{
  "model": "image FSQ autoencoder",
  "dataset": "retinal OCT scans (Kermany 2017)",
  "train_examples": 24607,
  "image_size": 48,
  "crop_scale_min": 0.5,
  "horizontal_flip": true,
  "bottleneck": "fsq",
  "downsampling_factor": 8,
  "encoder_arch": "vit",
  "encoder_norm": "layernorm",
  "encoder_norm_position": "pre",
  "encoder_activation": "squared_relu",
  "encoder_mlp_ratio": 2,
  "encoder_head_dim": 16,
  "encoder_fused_qkv": false,
  "encoder_bias": "none",
  "encoder_qk_norm": false,
  "encoder_parallel_block": false,
  "encoder_inner_norm": false,
  "encoder_patch_size": [8, 8],
  "encoder_conv_stem": true,
  "encoder_layers": 16,
  "encoder_width": 320,
  "encoder_positions": "learned",
  "loss": "mse",
  "latent_channels": 5,
  "decoder_norm": "batchnorm",
  "decoder_activation": "silu",
  "decoder_widths": [48, 96, 96, 96],
  "decoder_blocks_per_level": 1,
  "decoder_block": "plain",
  "decoder_attention": false,
  "decoder_upsampling": "transposed_conv",
  "levels": 5,
  "init": "kaiming_normal",
  "residual_init": "zero_last",
  "optimizer": "adamw",
  "learning_rate": 0.0007,
  "beta1": 0.9,
  "beta2": 0.999,
  "eps": 1e-10,
  "max_steps": 14400,
  "batch_size": 256,
  "epochs": 149.8,
  "lr_schedule": "step",
  "warmup_steps": 2880,
  "weight_decay": 0.1
}
Rows from block 5 of the encoder of a small image FSQ autoencoder, named by matrix and row number. Rows with one number belong to one neuron. Each number is 500 + 40 x the weight over its row's rms, rounded and kept within 0 to 999. All counts start at 0. Numbers have three digits each.
After each neuron's rows are labels from the 100 images, of 14848, where the neuron reaches its highest value: "strongest on" is what is common among them. Only what is clearly more common there than usual is listed. The data: retinal OCT scans (Kermany 2017). In brackets: how many of the 100, against the usual share in percent.
# fc1: MLP up (encoder.blocks.5.mlp.fc1.weight, 640x320), inputs 80-159
# fc2: MLP down (encoder.blocks.5.mlp.fc2.weight, 320x640, transposed), outputs 80-159

fc1.511:366507492516514459538509455485485490499531471502499429543447574518551492506453350537544500479474585508548505489511492514483468531541557479466484530466532579485558490450530513481490474452443545519529468478498526513468467465543487550491487493
fc2.511:563488522541492497551509486498467532490497551510531490530526501500500434501498534500510481531483431473504536489490503409538500472560523477466491543492500505468502577479513527475525487464569531508519518547499522514443508498457517571480505494
strongest on: finding: choroidal neovascularization (77 vs 29.3)

fc1.470:514558575445551538528540492455486542492453540465466452552551479500466493447537491493574486500537440537533471565482568523462524520470490540521450495467494485498449480548451520532418525455555487531554561544564464433518469438506551483486617489
fc2.470:605459510477501492538506525533513540509514376467523540531476500515519506489480535592525534453488506508477493526446492432513481506459513463437546484486450479443518447539460443421541525523360522495484537521517513489436505514476448571492481506
strongest on: finding: normal (84 vs 51.6)

fc1.547:463505463570438489437490540546491521496538504554541497455447564472481506442442508520523552581531530564528494483517463524500476506484481545569455483543497511542434520551502492488502453525505499516407545432528538535482506540526399505424532503
fc2.547:542525484456480494509467492413482507522462508474515484505488540488535458480520478510517534536570503500536510544496520513502505429547537485499519496490456523501489612453447473560522487448491501516548530500457493541438493455497506556523532467
strongest on: finding: choroidal neovascularization (75 vs 29.3)

fc1.92:519485536434534545456442575532506463472512498504510454487494546446501519530465464513541480477567431570476539482520467483485460496542549553478503582509535508434471516505500478490569481448482520519504466530555460464488447561487513537488547488
fc2.92:556497387519488495524533533501497499484477541457497536501520506529497394480529574544534505484451483527570535486532481472528530391543538481505467516513467518495499580493485537458527486491455505561549448586478528476499496508447477500506477544
strongest on: finding: diabetic macular edema (32 vs 11.7)

fc1.118:494502502496514507480538515513525525488439579495436493506464500531512490487560432474535451512485507543550550537425493509557500552534503510478503492517459485534529359502471536472508506503520517492524525431474543485465494487483477525497484470
fc2.118:462547405501465497456467498517441498512419533484506518524504559512509412518487462519502480538593541529520491540581496550494507490607571509486487524491453505492505547454476502612517506446527466497522524479438544480529473502478503487484558460
strongest on: finding: choroidal neovascularization (60 vs 29.3)

fc1.122:492452547445459537541471505524524425481523492506507529516452548433495483465484531469526522527526528493448494495553529591486526423496521481491531481551527545453504545469496423496543427410453532464555538550464479469581506486486505544483484481
fc2.122:469539489503501493381480474496513466534559474564494492500457480540490564545525529480416480508454469475494485485463532529514493481466484557546566520502471497515502496460564514545497539516524512530500482450560509514469527481493459458479501535
strongest on: finding: choroidal neovascularization (63 vs 29.3)

fc1.395:430511508511543497555495466476589463555499541454468496483504504430544540495543572449548508469437491532578493608473454528573519487533485515464438478504554444505505461542425463500502528491462413524433462533494518488524480502568522494496548468
fc2.395:490510488538514508460450584481497580482519518525494473556501499567504476491445442484426472511521507553568496563443462502484497482524507507429456523488439487516473520499578500628400498498558529471535525536472582477548503464523533519435482490
strongest on: finding: diabetic macular edema (30 vs 11.7)

fc1.552:435414528561476534452451497529484472557563537498510369481473471472527524513545509428537545506459458501515486525485515439622454558540539558533430476429515463524469505556511521475503501484461511436449533517505524512492481431530493463408523502
fc2.552:476550483458526517515488532507455554500426452494495503482548505525475467540458516524473485503530562515447498551475509490438554519559504454484508479528501527514525543554509522508517497497457507489522499475446519477534502491480544596496527490
strongest on: finding: choroidal neovascularization (65 vs 29.3)

fc1.328:489537570497495485558504511517541515529452481481514461430465468529531504489456518477523491471453544571522517556439472512576511517531508460431585482508536532544524468484508394483477502436544465510533530539539524495542556509604534536510568472
fc2.328:492513454571512495535489501466464511511460521483538470540510473502520398606467436541573484553574483489532516472465511433526500528526489502458484549465511464505478545481512531527491489519493532489483493552428532421498493532509557511464506472
strongest on: finding: choroidal neovascularization (68 vs 29.3)

fc1.301:531527607468514544520463472492576542447506534482507487441433557511445443568429444462540514497525511499508517515431468507524504425484453463462478470468553524529543564452485470571407446562532478472547525510445507442502405555508574480489503499
fc2.301:540460490459478528505467532560474483496509537512463536483546492481492544474575485486461498518493544503559486495505472524478546431559478510539485438537448542522495564580517489519496508515482493538474472471474532531361520494511483520521455527
strongest on: finding: choroidal neovascularization (68 vs 29.3)

fc1.366:507446486508566500541487550578521463501484518437436497522517447445505460456564453502458548460485499462522562504474522463532518510503555427463476495523481437509536527536540455451530479527448498446499470552491483461474508586449577494466466514
fc2.366:568515523462489519475496534495473504524542434484483553480529523547503534505615542545543507490438518519474446528511551555498477527467511548567517492488493464489513456544449494477493494525495503520473551515536448513488485516482413544512542467
strongest on: finding: choroidal neovascularization (59 vs 29.3)

fc1.239:464620495452478557518498452505535426567557468510470479549532541485511525458525496428562557495476503518599488486486534493439413592492480575545503513527523468461531462456504487523530468501486548511479455602540521429542468505487490495512503486
fc2.239:498516392487538482559481506527581541523457495578446473488498494551470508502495559433478458480533559560501539514522475520483535433517495512496518515511517511525523653496507537494514481469513535492504425568478554481508465466500484518471530515
strongest on: finding: choroidal neovascularization (65 vs 29.3)

fc1.134:432523484524461553513415394454559530472460444479435535504535493497566495483485500454540517488531446586525509543602513501491527504443504419526482444531471536477553507504457541409454508482567553492559515476535544516485456494436444457539470452
fc2.134:569484544468503496538580547505476436489560482495428519497550503447500520483484539546486516466471493497475500479437467492459519507541401477461455452505464503552473475570477450590449483492418515484471507491526491498500518536526489507534414533
strongest on: finding: diabetic macular edema (41 vs 11.7)

fc1.227:480480482444513493506481474458426569535498480491464410468568454468580494446556520515511507463524580496440562495586478553484419521460491520472508443490500514551555495569419392545463526558505414576476609517561543510509490544497446462420531476
fc2.227:456588531482481511462469418490494472540510477492518449501485509544521424526452487484627478499442476452489493522501528519571435493503560535533514527446529490508512487401514452551486524488565443589495510457494467514502497475495506512481552435
strongest on: finding: normal (88 vs 51.6)

fc1.60:484551526529488491554501470437506481524491487471459482569491494462561514466510496464545522453513502518514579537429524435567459474522445527502465471417504470463536499508504491531524549485619467464445472454518485581466499501557499493463541537
fc2.60:476525440508556530457478544516496559512483514511515551488512538544453497535473509524402468494540505568471491511453470513420547470549524467476510487545562529481524561455542550535387474477435507467513430564465516483532488527514532533465482524
strongest on: finding: choroidal neovascularization (65 vs 29.3)

fc1.176:426533477522498528490508490540492534494431565519541562478475539532506527593515490441585528524502548501454506500556543508548493497448573473436518581510519478491550473439431461436451476544495497449514487511577406524410535452501565490529522452
fc2.176:546499515501499477489521468495502465515529483467521472487499485520546472493490509532596479460503418464475515446412519536554468517507541461525495476523515496476497451411480409462496481516549511511484576480520468475559513539511520514513568466
strongest on: finding: normal (79 vs 51.6)

fc1.69:509517435521468436479509525465523523506473512542491513513494470495471423468538558483511434500529478510524513514445500511411489480573513433447528527411507518569480475496482510514507522500517465445537478503453569451511504460440509477504503467
fc2.69:448535458468522529491502491467432520549481468514509530469523553518470471530494545429533467499522491492469465502541535612568469549503553520499512492511491507464532528484414477446556481449580534480513591489485482503477461448503514568495562406
strongest on: finding: choroidal neovascularization (59 vs 29.3)

fc1.298:409478514484502466522502484514463460485447507491581456512545540561553488535492474492541525479435526530487532505444484499543488481531537467473510539544563502467510471528541503442520515512441566460438523540527521555485500439471466603506514451
fc2.298:492525455459466492516474487496496485496478540509463503491510455505508457506487550481464523531493526523473517382601503501491510475544531499609482485534496501533525529538479527425498487509552461590518442465464414495408503497492453491557457528
strongest on: finding: choroidal neovascularization (91 vs 29.3)

fc1.507:501527467470552534441385594478496497464481426483557456467491475525485484513506403441447546446568580497479566484528445470422475495499483466482508450485505518455517565598518461541505522497469518475508493469522528459494514570488567508549448452
fc2.507:514482569470470512527538510495498514482508532457458545510530496478522431441591576555540521495423418524542509448456460533521544482504474458504423478476537533500473472491457497466529475518473474502487571509495480530415523532488523527558494546
strongest on: finding: choroidal neovascularization (63 vs 29.3)

fc1.351:418573491521466460467548477512548564478477490574464511586511544514505464419552547426527499427471531526455495496426466510478488462525491469503522493516458529501543450508523450528508568514491567438483515556445489529480505441491483471477443482
fc2.351:477475483500505546547515512472504578513396486473425542484557492437480554464563517539538451494516523527571486531505469556468525469549392454453449458513377455518519514488444540438485499607414529424483482509553538471500499529482533505453471460
strongest on: finding: choroidal neovascularization (76 vs 29.3)

fc1.271:461529550484509466529554458529496477521469482471490465553498524514502463466552511572505441582455553503519500553509493489573506539506554543509483465520437517542569515524520484486501493469465543507454513508500491511544519458483512562463503460
fc2.271:506518493503457515541534498506462538494440454479459537507530468466511496545413540522487516482493530472459491488539512500522525538541469459542494538479471509471502457594482509400569536434477493462465554502506424474471498514496459555501490446
strongest on: finding: choroidal neovascularization (64 vs 29.3)

fc1.347:452489471530473517529497476498522527563483526542480409473482483446467557521579498454562567498541489514510417545487490524517470482419528574504503466509529547518517610483489443428492494483459555458490484486489507419576464478425504501544445492
fc2.347:529526545495465487471501483560488419485495510447518470479452520483492508499472590525496499546500554513435501479539516454480546544586489487513535466520582516484500461499503480576531512424507411535512490464467515518538492543525416442528541547
strongest on: finding: normal (84 vs 51.6)

fc1.370:432549539483520481546440543567445529482452476440466520489465513552494553454509491536560443536498477557523496562505508527517487476489459484557505540450500538458511531633457542508461467489508513401520463497503545450503523502526484467525461513
fc2.370:500502421496487505499425482465499535523523550507511500504502531473488387513434513470471496522493565538509488507654505414485520527581575529530472529494405518496501545462474499487541494389501461541502559484530507512500457441497470531506523483
strongest on: finding: choroidal neovascularization (64 vs 29.3)

fc1.477:501427456512518490521433512454528559453479501503548452505545523459572474554406499511522412487568568560539510499463456460408435513471511490553518475488485512471475551481511439495501482462515567507463436452558484515527489538542485575502522467
fc2.477:493529411517512497484550490505450467509475540534516448472519500524507415496507572477424516501487472461512516497594514543581515474555509495457498502525433504466539565485413519532531495509532474535538524543469553481463487474439499433493483469
strongest on: finding: choroidal neovascularization (64 vs 29.3)

fc1.94:501559551490454461524484490540548462491449455486495445482475487469425489519510532460479530471474568585520549536449518539502462481441485542471540464511466546515556536540562497461513493576594560426468530588537519509565495476557462478461531530
fc2.94:476509547477465524502506427549499492516464457498494550490469440520488492546463478475492482517524563475432448460503532509497537620558452516519521522496503493526520459538477471542504514424465489493448545425428469479473499530489482512502503519
strongest on: finding: choroidal neovascularization (65 vs 29.3)

fc1.168:484581472458527491568472540487517541427518511503482491540508531486497538505437469510536532502462478480565497539496480517543524497490517467520432461498555532476446479487493503481506457499480529487446508520573495482425496466540487544509558517
fc2.168:498480552475492510525500441480506483490560467449501557512507508472526447503426482567594550503469481419476506446348520548544490518473490445529536500494492475508494468498471477417556512504502483536494552424487385557449507502496492514546517500
strongest on: finding: choroidal neovascularization (59 vs 29.3)

fc1.228:549450518477501495517528485436493514485500486530503499463502468490536488515524456455508426492533474511591535480525424538464444441451589531529544479523532542500468562516521509560522503549544503562438571522503523494545510501386503574516489468
fc2.228:546445469515487482486484514478464446481587554489530499525525539462497479471461499502502534485513518538556538528446462490494486414534553486482490515514457542477478616498534484558508503394545523488570483547480529518515509482485530528521502529
strongest on: finding: choroidal neovascularization (63 vs 29.3)

fc1.148:483532474492515452532514414512519522417524512493422581502406541434553475432499495489538518528511537476537484459495483517460463391526504526451480517498480523519476453523489497404573527438556501510476451502443477548476492496493510415485444473
fc2.148:532515687485471511541481517496489465492512479519440487493516398479588526517441498470510479508462425506463490442490486493523520545479498474526472471506522495525488383570502442462454491540522485500462514379550478467504515525530524501557455506
strongest on: finding: choroidal neovascularization (78 vs 29.3)

fc1.102:486588438494521532503480561576542565457526444449487495509471462502536463493537522507536504541470500512584531541501498456427518534487516486485474477530449472542501489453488538517474522473487531517499520458532476431560489444514466447458521465
fc2.102:476534424521532467419458476489486480519517499472560492479520530581476591511527502475523491513603552508491495559503526500486526475516543507500530491515482500490517581410489525511496494506552484546522478526526557497511469472493475497478586465
strongest on: finding: choroidal neovascularization (83 vs 29.3)

fc1.356:487445480525515446520570505491533520505491490474390448551493543516521437504477482520530500528505462500569522510476557474498492511500554523533441477496495507534441526473467532566465441479584562495522475500528544588442489499469437543530518455
fc2.356:411498566476488532521483506504490479489462448488489589483504531448526493534396521479491486502568528484459495501463529527484539555536437438482486504516488520487522484539497525460539490475505497464477510448488458513456486492482493536526480483
strongest on: finding: choroidal neovascularization (65 vs 29.3)

fc1.238:493459536530525522519477468545510543518459464482551488511554548434523442454502434482545504525535441502570477551510436496505499466443424487482488505534604398479574555490508477483474482428482482500512501563480504460553544498457464495435487500
fc2.238:503493482473514509500431509531487602527562454526489483519472525507461475513466519503489498471426589484483487565456541496516491555489488503474555545454505487479485466537502474485542539435424532497528537464480474549525476505503462558436538443
strongest on: finding: choroidal neovascularization (66 vs 29.3)

fc1.3:496481496469461484503466494425582504536550490486460479532524556420497529475523503449536479570476506443538537515430521513476465572493548556511458464502490487432484528522515533457499479472488438488467456535578570477563472519527458454508470487
fc2.3:486505422477574547533457535490470474580498533554535490473507543478411461521478502418486424482531590519489484576494525505436495498560552518523501463516494486508572621561512486583458477497474593502520446520506515485448456449522505527425532454
strongest on: finding: choroidal neovascularization (68 vs 29.3)

fc1.540:487504468490491518526525459413610471489486508590455496489505553549486496542475509473488510522448490513530515453449466502539479458438524515531596450458496401587541519474564412501507527558501512480530557507517502539520499504527539505536548487
fc2.540:491530529491462478393497529516380422457457472483516552475474502486538545521464461525459570520470450510452481497514536501492520484485428522516511496460473544475449492496563516608492560469558480490473485506494468459551542549540437509547482516
strongest on: finding: choroidal neovascularization (60 vs 29.3)

fc1.217:519502593530490502527498562517483442447468531560596504475490495455524476518533510504522540518520493456508522537489480503535388531471536460537466508438542539450538499474470450428479574429517460510444520498508542562489514511565523527552513424
fc2.217:509507632511454494578503487512473552472499530534488490538509468506487430490450468508520543508455457491490480440474469440548493524482465473479522514484483475484478442501530501457514529535511518437507581471453446446471519513450532502548481517
strongest on: finding: choroidal neovascularization (59 vs 29.3)

fc1.471:489588483505544489466515433440484538565539509526501422529501497515518436456510480360452508511531475588549482498492517490425477462459490528420543522420476437505541499549482538546470488519530438579448476493470533467535546556462478452468385489
fc2.471:476556495459542538482491527542513504547504462539486525436488491509456463567489537468480448485486543497473438516467567602485501570518475559539546471500477451525545511532494458495476500545508493418407484467503479530510462476531459550466560487
strongest on: finding: normal (81 vs 51.6)

fc1.606:483508472491524547545508471406506559580457486486435445557504485495524458492472592487579526526432478507604494551526487510505439515451498486484488532494503492521485508577536476473491490588513566470453516509555521522522483503537453507487519491
fc2.606:468524464440514533528498540449503502494561530447514529430562586482515406527418505505563486504531556521506489510510529505455537515551526446543491426562507526513538574509389520472494429483488513504501453505477504488470459493491477513516540536
strongest on: finding: choroidal neovascularization (87 vs 29.3)

fc1.443:549443456531516584537503501493499562467539543490460490517458475505522530533500518426520504481554489500535462564487540497494444416460549493476546559597505545582523456504481547469455478547589478528503476487485513512574503460476503494515471456
fc2.443:549500397534495514453508565534487506503482503478494462490515496537523531470561534519421468524560496492492552593463465484551500458539455476499474476529505449506477547477455510612470485460552465564533492523572550469558486554490546492477515517
strongest on: finding: choroidal neovascularization (69 vs 29.3)

fc1.154:502499509527526479482466461507560441516499511529430511487511496453521440441492460475485474466454508521449498552581540479451481444492509471557462504554444485530550508524502504482471543517406463541526488493533491535549444482482507532477489462
fc2.154:453523435482507543545477578491516459509458549599475477464512508461434519487483570430444437493533552537488493484553474476454578550548491496540470458541472478509563518555464526512435465523465525470464463531534529455510460481523467486491448516
strongest on: finding: choroidal neovascularization (60 vs 29.3)

fc1.561:466456550501493512564514520557553504521522437472471435534486523491530398507560476529550464459435489518461567520429481569509504495506547508532511429487481536532463508493540506516488487487459520597565543572569478593559520510451513471488561512
fc2.561:513571454453438498466456514521456543515391512511511531512497501498490462478486500499467460529511539547507490517564487537499545488568510489494479501519490486473515460461466464568489481408494459515526505465455516520586454507480470511533523502
strongest on: finding: choroidal neovascularization (60 vs 29.3)

fc1.11:517490466517510503524500546469551623494462562484527554498505483553529483570504448496523439447474491558568568583484474530532457499497490552519497475467513438536516443525499500532449516472481488566489429504487530475509501454423462531497525469
fc2.11:484501416504508500495464519528457483499494557475505461524526545518473513452520503498473491517533553516518526551507485471491498397581548475452465535505532521516486605484489526494468493444556488529550473495475563467579489513497562533463566463
strongest on: finding: choroidal neovascularization (71 vs 29.3)

fc1.392:535518477466478469495482462453525428489546489459532470547546490477515527561515508506529472433498521490530524504543478489468523512619458518521484559529468482508474599439502473557519524507478483470504421498517485524509573490511459522523514484
fc2.392:517515410569534480532496501496499498498494587530504497518521495515482372470544544525464496487450448532522541477512470461552502380493549473519465535533467533473536523505517501427561468480502520539556508532482492538456503478453544465492468487
strongest on: finding: diabetic macular edema (41 vs 11.7)

fc1.609:602454463499506494517585490507496514511441456555457435570555560487538507550516554515483460515525468521485507499518498544509491542515559510497503514473473563532407562480541521521551484512521520541492525494446490495531580605426446566426419476
fc2.609:468562443464505509472465539479473507534416472548506521481539497486495474504420503492470417489490525544456501528507487525503513491515512475499502495536458491486519491436509455537491514502425486443517527507521465550539458444524513485503494483
strongest on: finding: choroidal neovascularization (62 vs 29.3)