python train.py --model="image FSQ autoencoder" --crop_scale_min=0.5 --downsampling_factor=8 --encoder_norm_position="pre" --encoder_mlp_ratio=2 --encoder_bias="none" --encoder_parallel_block=false --encoder_patch_size=[8, 8] --encoder_positions="learned" --decoder_activation="silu" --levels=5 --optimizer="adamw"
Rows from block 2 of the encoder, named by matrix and row number. Rows with one number belong to one attention dimension. Each number is 500 + 40 x the weight over its row's rms, rounded and kept within 0 to 999. All counts start at 0. Numbers have three digits each. After the name is the row's rms in percent of the matrix's.
# q: attention query (encoder.blocks.2.attn.q.weight, 320x320), inputs 54-107
# k: attention key (encoder.blocks.2.attn.k.weight, 320x320), inputs 54-107
q.219 096:469472518550472508445553510481489507453455555471470518568521543501476528528521488496498539559514561531588424528469559502469522471522507468531453507454491455482510
k.219 092:518466492594531426538509548536523516484470479522482452487537457538528490494552559509491527504492550521455534474433549500490506476563484426477522536470533494510511
q.220 102:565563567527509460543523498526487482531525448438417561504518485490557456480481522515455491515480471529444481459535450489564480508589474467525556531491550477540497
k.220 104:467477576492525560540527532488481474503497528442470568506637509491593470471467492497551512553499492521518551427526486452482516480449549514588550480441478463516472
q.221 088:559469499451517483457512510540504419541575525559559541514415483548472595519490510405490484544520477466526477477375525495510524465494488498586536475491555510430524
k.221 093:518503426517516517485483539536539472461510476520565465556540537515474452442524482567487512512455480518488504537530474522448478537460446496580448450562532588508498
q.222 098:514503556467472473464439470534485477471553490501506497466559451501529484500529463478430496591487443554529555512475503471499448513492438461468538518506433474491588
k.222 099:521507559454482440497488452449498451540443485521474529503497492575504501466523474491533559527479469509481442424524440529517537503493444532506542535424461442496468
q.223 106:465502451506510491519519528569503465496484452440484460566507497500575470481466541592456551485559550466526551504433526499501488496462492504505489478488534411588506
k.223 098:543460523609446529470516482475502566475552485461485533525440462539576562488598547500570444482419441420493492532507464556498432499548574518455579449463525484469446
q.224 097:540521522498551449445449514406483522496538476461466569532526486493443531540496616504501486531410529487556582460525467425510487530498549551527467516484472564572555
k.224 101:545518417457476458464397441505537527503501489473523496524503481529524465455493499442480480486448540578476484483520510518545420493530434466414434540571471555505490
q.225 097:544471540498450526538492494574460581518547468509500516480375504502480530492552535451504532466450466498523471481445539473503530578530516500383531578609537485469536
k.225 102:472497484445495480532491538518506535501511564493504495545490523515449523547512464412540414526430576448578467505504525462505465480509484502486509511556571535517534
q.226 103:458515456453551517457416516491452577533499484517534535479412467476469568428538506525557452469483531495590500499516480567468524540542508560458528496607476503501519
k.226 102:498507484508538505498436505519462444530480498566511505428460496495529507500504540566492472542542500546447538530546525484544517545530532528477456553506417601548535
q.227 095:525473459481475417535529459504550488547580547524423519529526484506507542453510524503421500458454391513521543587480566528547513547526447509556525491482412499453574
k.227 096:423493544541540531511459455492553543468459538471533530473487490516495504531537459527480464437486510542496454534524519515558467474428472503507539455458554498524500
q.228 103:516460520497516570461576586491487540484533438487472473484512468527576479501429569594453474499509542485459524485553494524505478546547518490526524473496485531485543
k.228 102:575511514503597473525502518516496538520530491487478495485559392409604499469537519591476543532535470467482534514501503570493515531470554524509494529463522570531475
q.229 091:471492500550459554517538522451512545495544511506443508508532505441464422470529519484470466519497505486418512452507513507520493436481493467430483463477515401539444
k.229 094:510458563532554430509540476459438497529493468502441524488597493513502390486522476450529518512514451501501624495545543470540477515515476469449535478497511580536495
q.230 102:470474479572515520554495469474556563506496507448482470457540418486581575514463449494533510495525464468489468495507474513467488487511493490557458418497486574504544
k.230 104:494478457451450466566524552431523525524454534529590427524465519591493592501522465478505502484469507448483458474461462493502490479492517448475437489509479440540536
q.231 096:562555490460475514546419543518552456490436511501515502454514461485530559434500504480526519534480528480503461496550559478571510554490527531543441499509514522561524
k.231 097:475503487431477561553543512479494523501499434536499486529477510491432442481482473435545496549537538513531463528520507482481469447444452441463530483499540516411497
q.232 104:457496530557464502556544509517544461496466553527500543473511490520534512523506469556509446545509458459427513571443452496525484480503492477517493470409455481435486
k.232 104:561524546513528457479444476483505442551468527529432482517568445499514443527523503457438490551441455473503503469491511470519497548522529501542573454477540468486485
q.233 100:478507473475497557483538512499519487489503542458533419474459528500460570554464494522572541522525515537449503530492475522450467456406475503500480472456535513517441
k.233 104:403595519460463548475457573459559428608480530579554504519466490558484565546521481436553518493529467506538451541481446485541524494452509457535492524494487447527533
q.234 097:557439551551527545479468461484442489538562489474441428471443518488563403456484477501502547515471460479530559477546516516440511545503495505498476547492513487425499
k.234 100:525437500564572468495523505488449517468541460454485495429569510470523483523469518556512454470586540504509524499494448546520531472512481482434574460503548548439415
q.235 095:484472422561466500551453503480564434492520504501593468619435465549422489424502478496480487502472473447472509512506520479492529521534519536486433403481455519532491
k.235 102:390512490507502573485492470469427506526537514558528541513478468471547371428480543519477521468484401519435537535494506491507415531491534499541516525562500518544502
q.236 095:486538574541507574502526524422470504532551578503504503480496467463541465495446516485514542487534501470509494511507491548532377542446520532520521434587539512473520
k.236 099:405508428499532465500485564499564542518482593547513475441528466499472542548459526479443477533561492434488505459496572508548478571466533551478471447523504557467511
q.237 104:540469444444503494535501570494506465534479539394496501512557464480456516510523484451468464513503482421492512497471501462486520551468545507447484564470536530509490
k.237 103:488417551502554486517472496593433471493504484462489512486494531429408553456584461601506518463511488526503479476550536480470515458574536518464466487519547458427410
q.238 096:480528515559533524473527513443547383472504478527574484532477556528489571563527557461502544477501509520455573522545529480426485537467470476545497479489541511523492
k.238 099:478550488468498467520506495502570541522437538540471551519522453427516436447408533543497514546603472489476539485435475583475488484451528491441533529584483455488493
q.239 098:536447503572456482556466498518429423507511467507513516495480539539536453504471461570454513461425465537460492489526579529583465512511461518473511454477507504519552
k.239 100:497450490528496424458513538519411514496506521424482486530483489504516449583480480546467455523468422488478572554507519498491460507565565532532453519483489588467542
q.240 103:456496504485532492425460558512597496457487523507520444538490448532559521571524510439507587482562548454491457476438518532515523478558563457478539519476519489442489
k.240 098:545486451516476498492498481573511543517497496520515501538463491489512418437538515481565495478405469521500568486503477419486495588519469478426511490506515458515562
q.241 105:576437452526417484482490535496470551518497442534541561467434509491430574500536520482515499456453528493423509540499490577492473381528504470508464493517473468447518
k.241 094:498488531542580508477577519503505537519472493573453532399517548525457524579487457531515574539482474502499446513529509463513474484486476496528404464516491437532480
q.242 089:555457522510430529528474462468498509530577474494456454502479500449446531537507475470512526483458518499494462537470482517478490547467510569515475489495466526518540
k.242 096:598451465571476477527539474546513511589507590470484531463427505520450528554480496554459539485544500522491453547538441480502523418426486533490461489524532530508474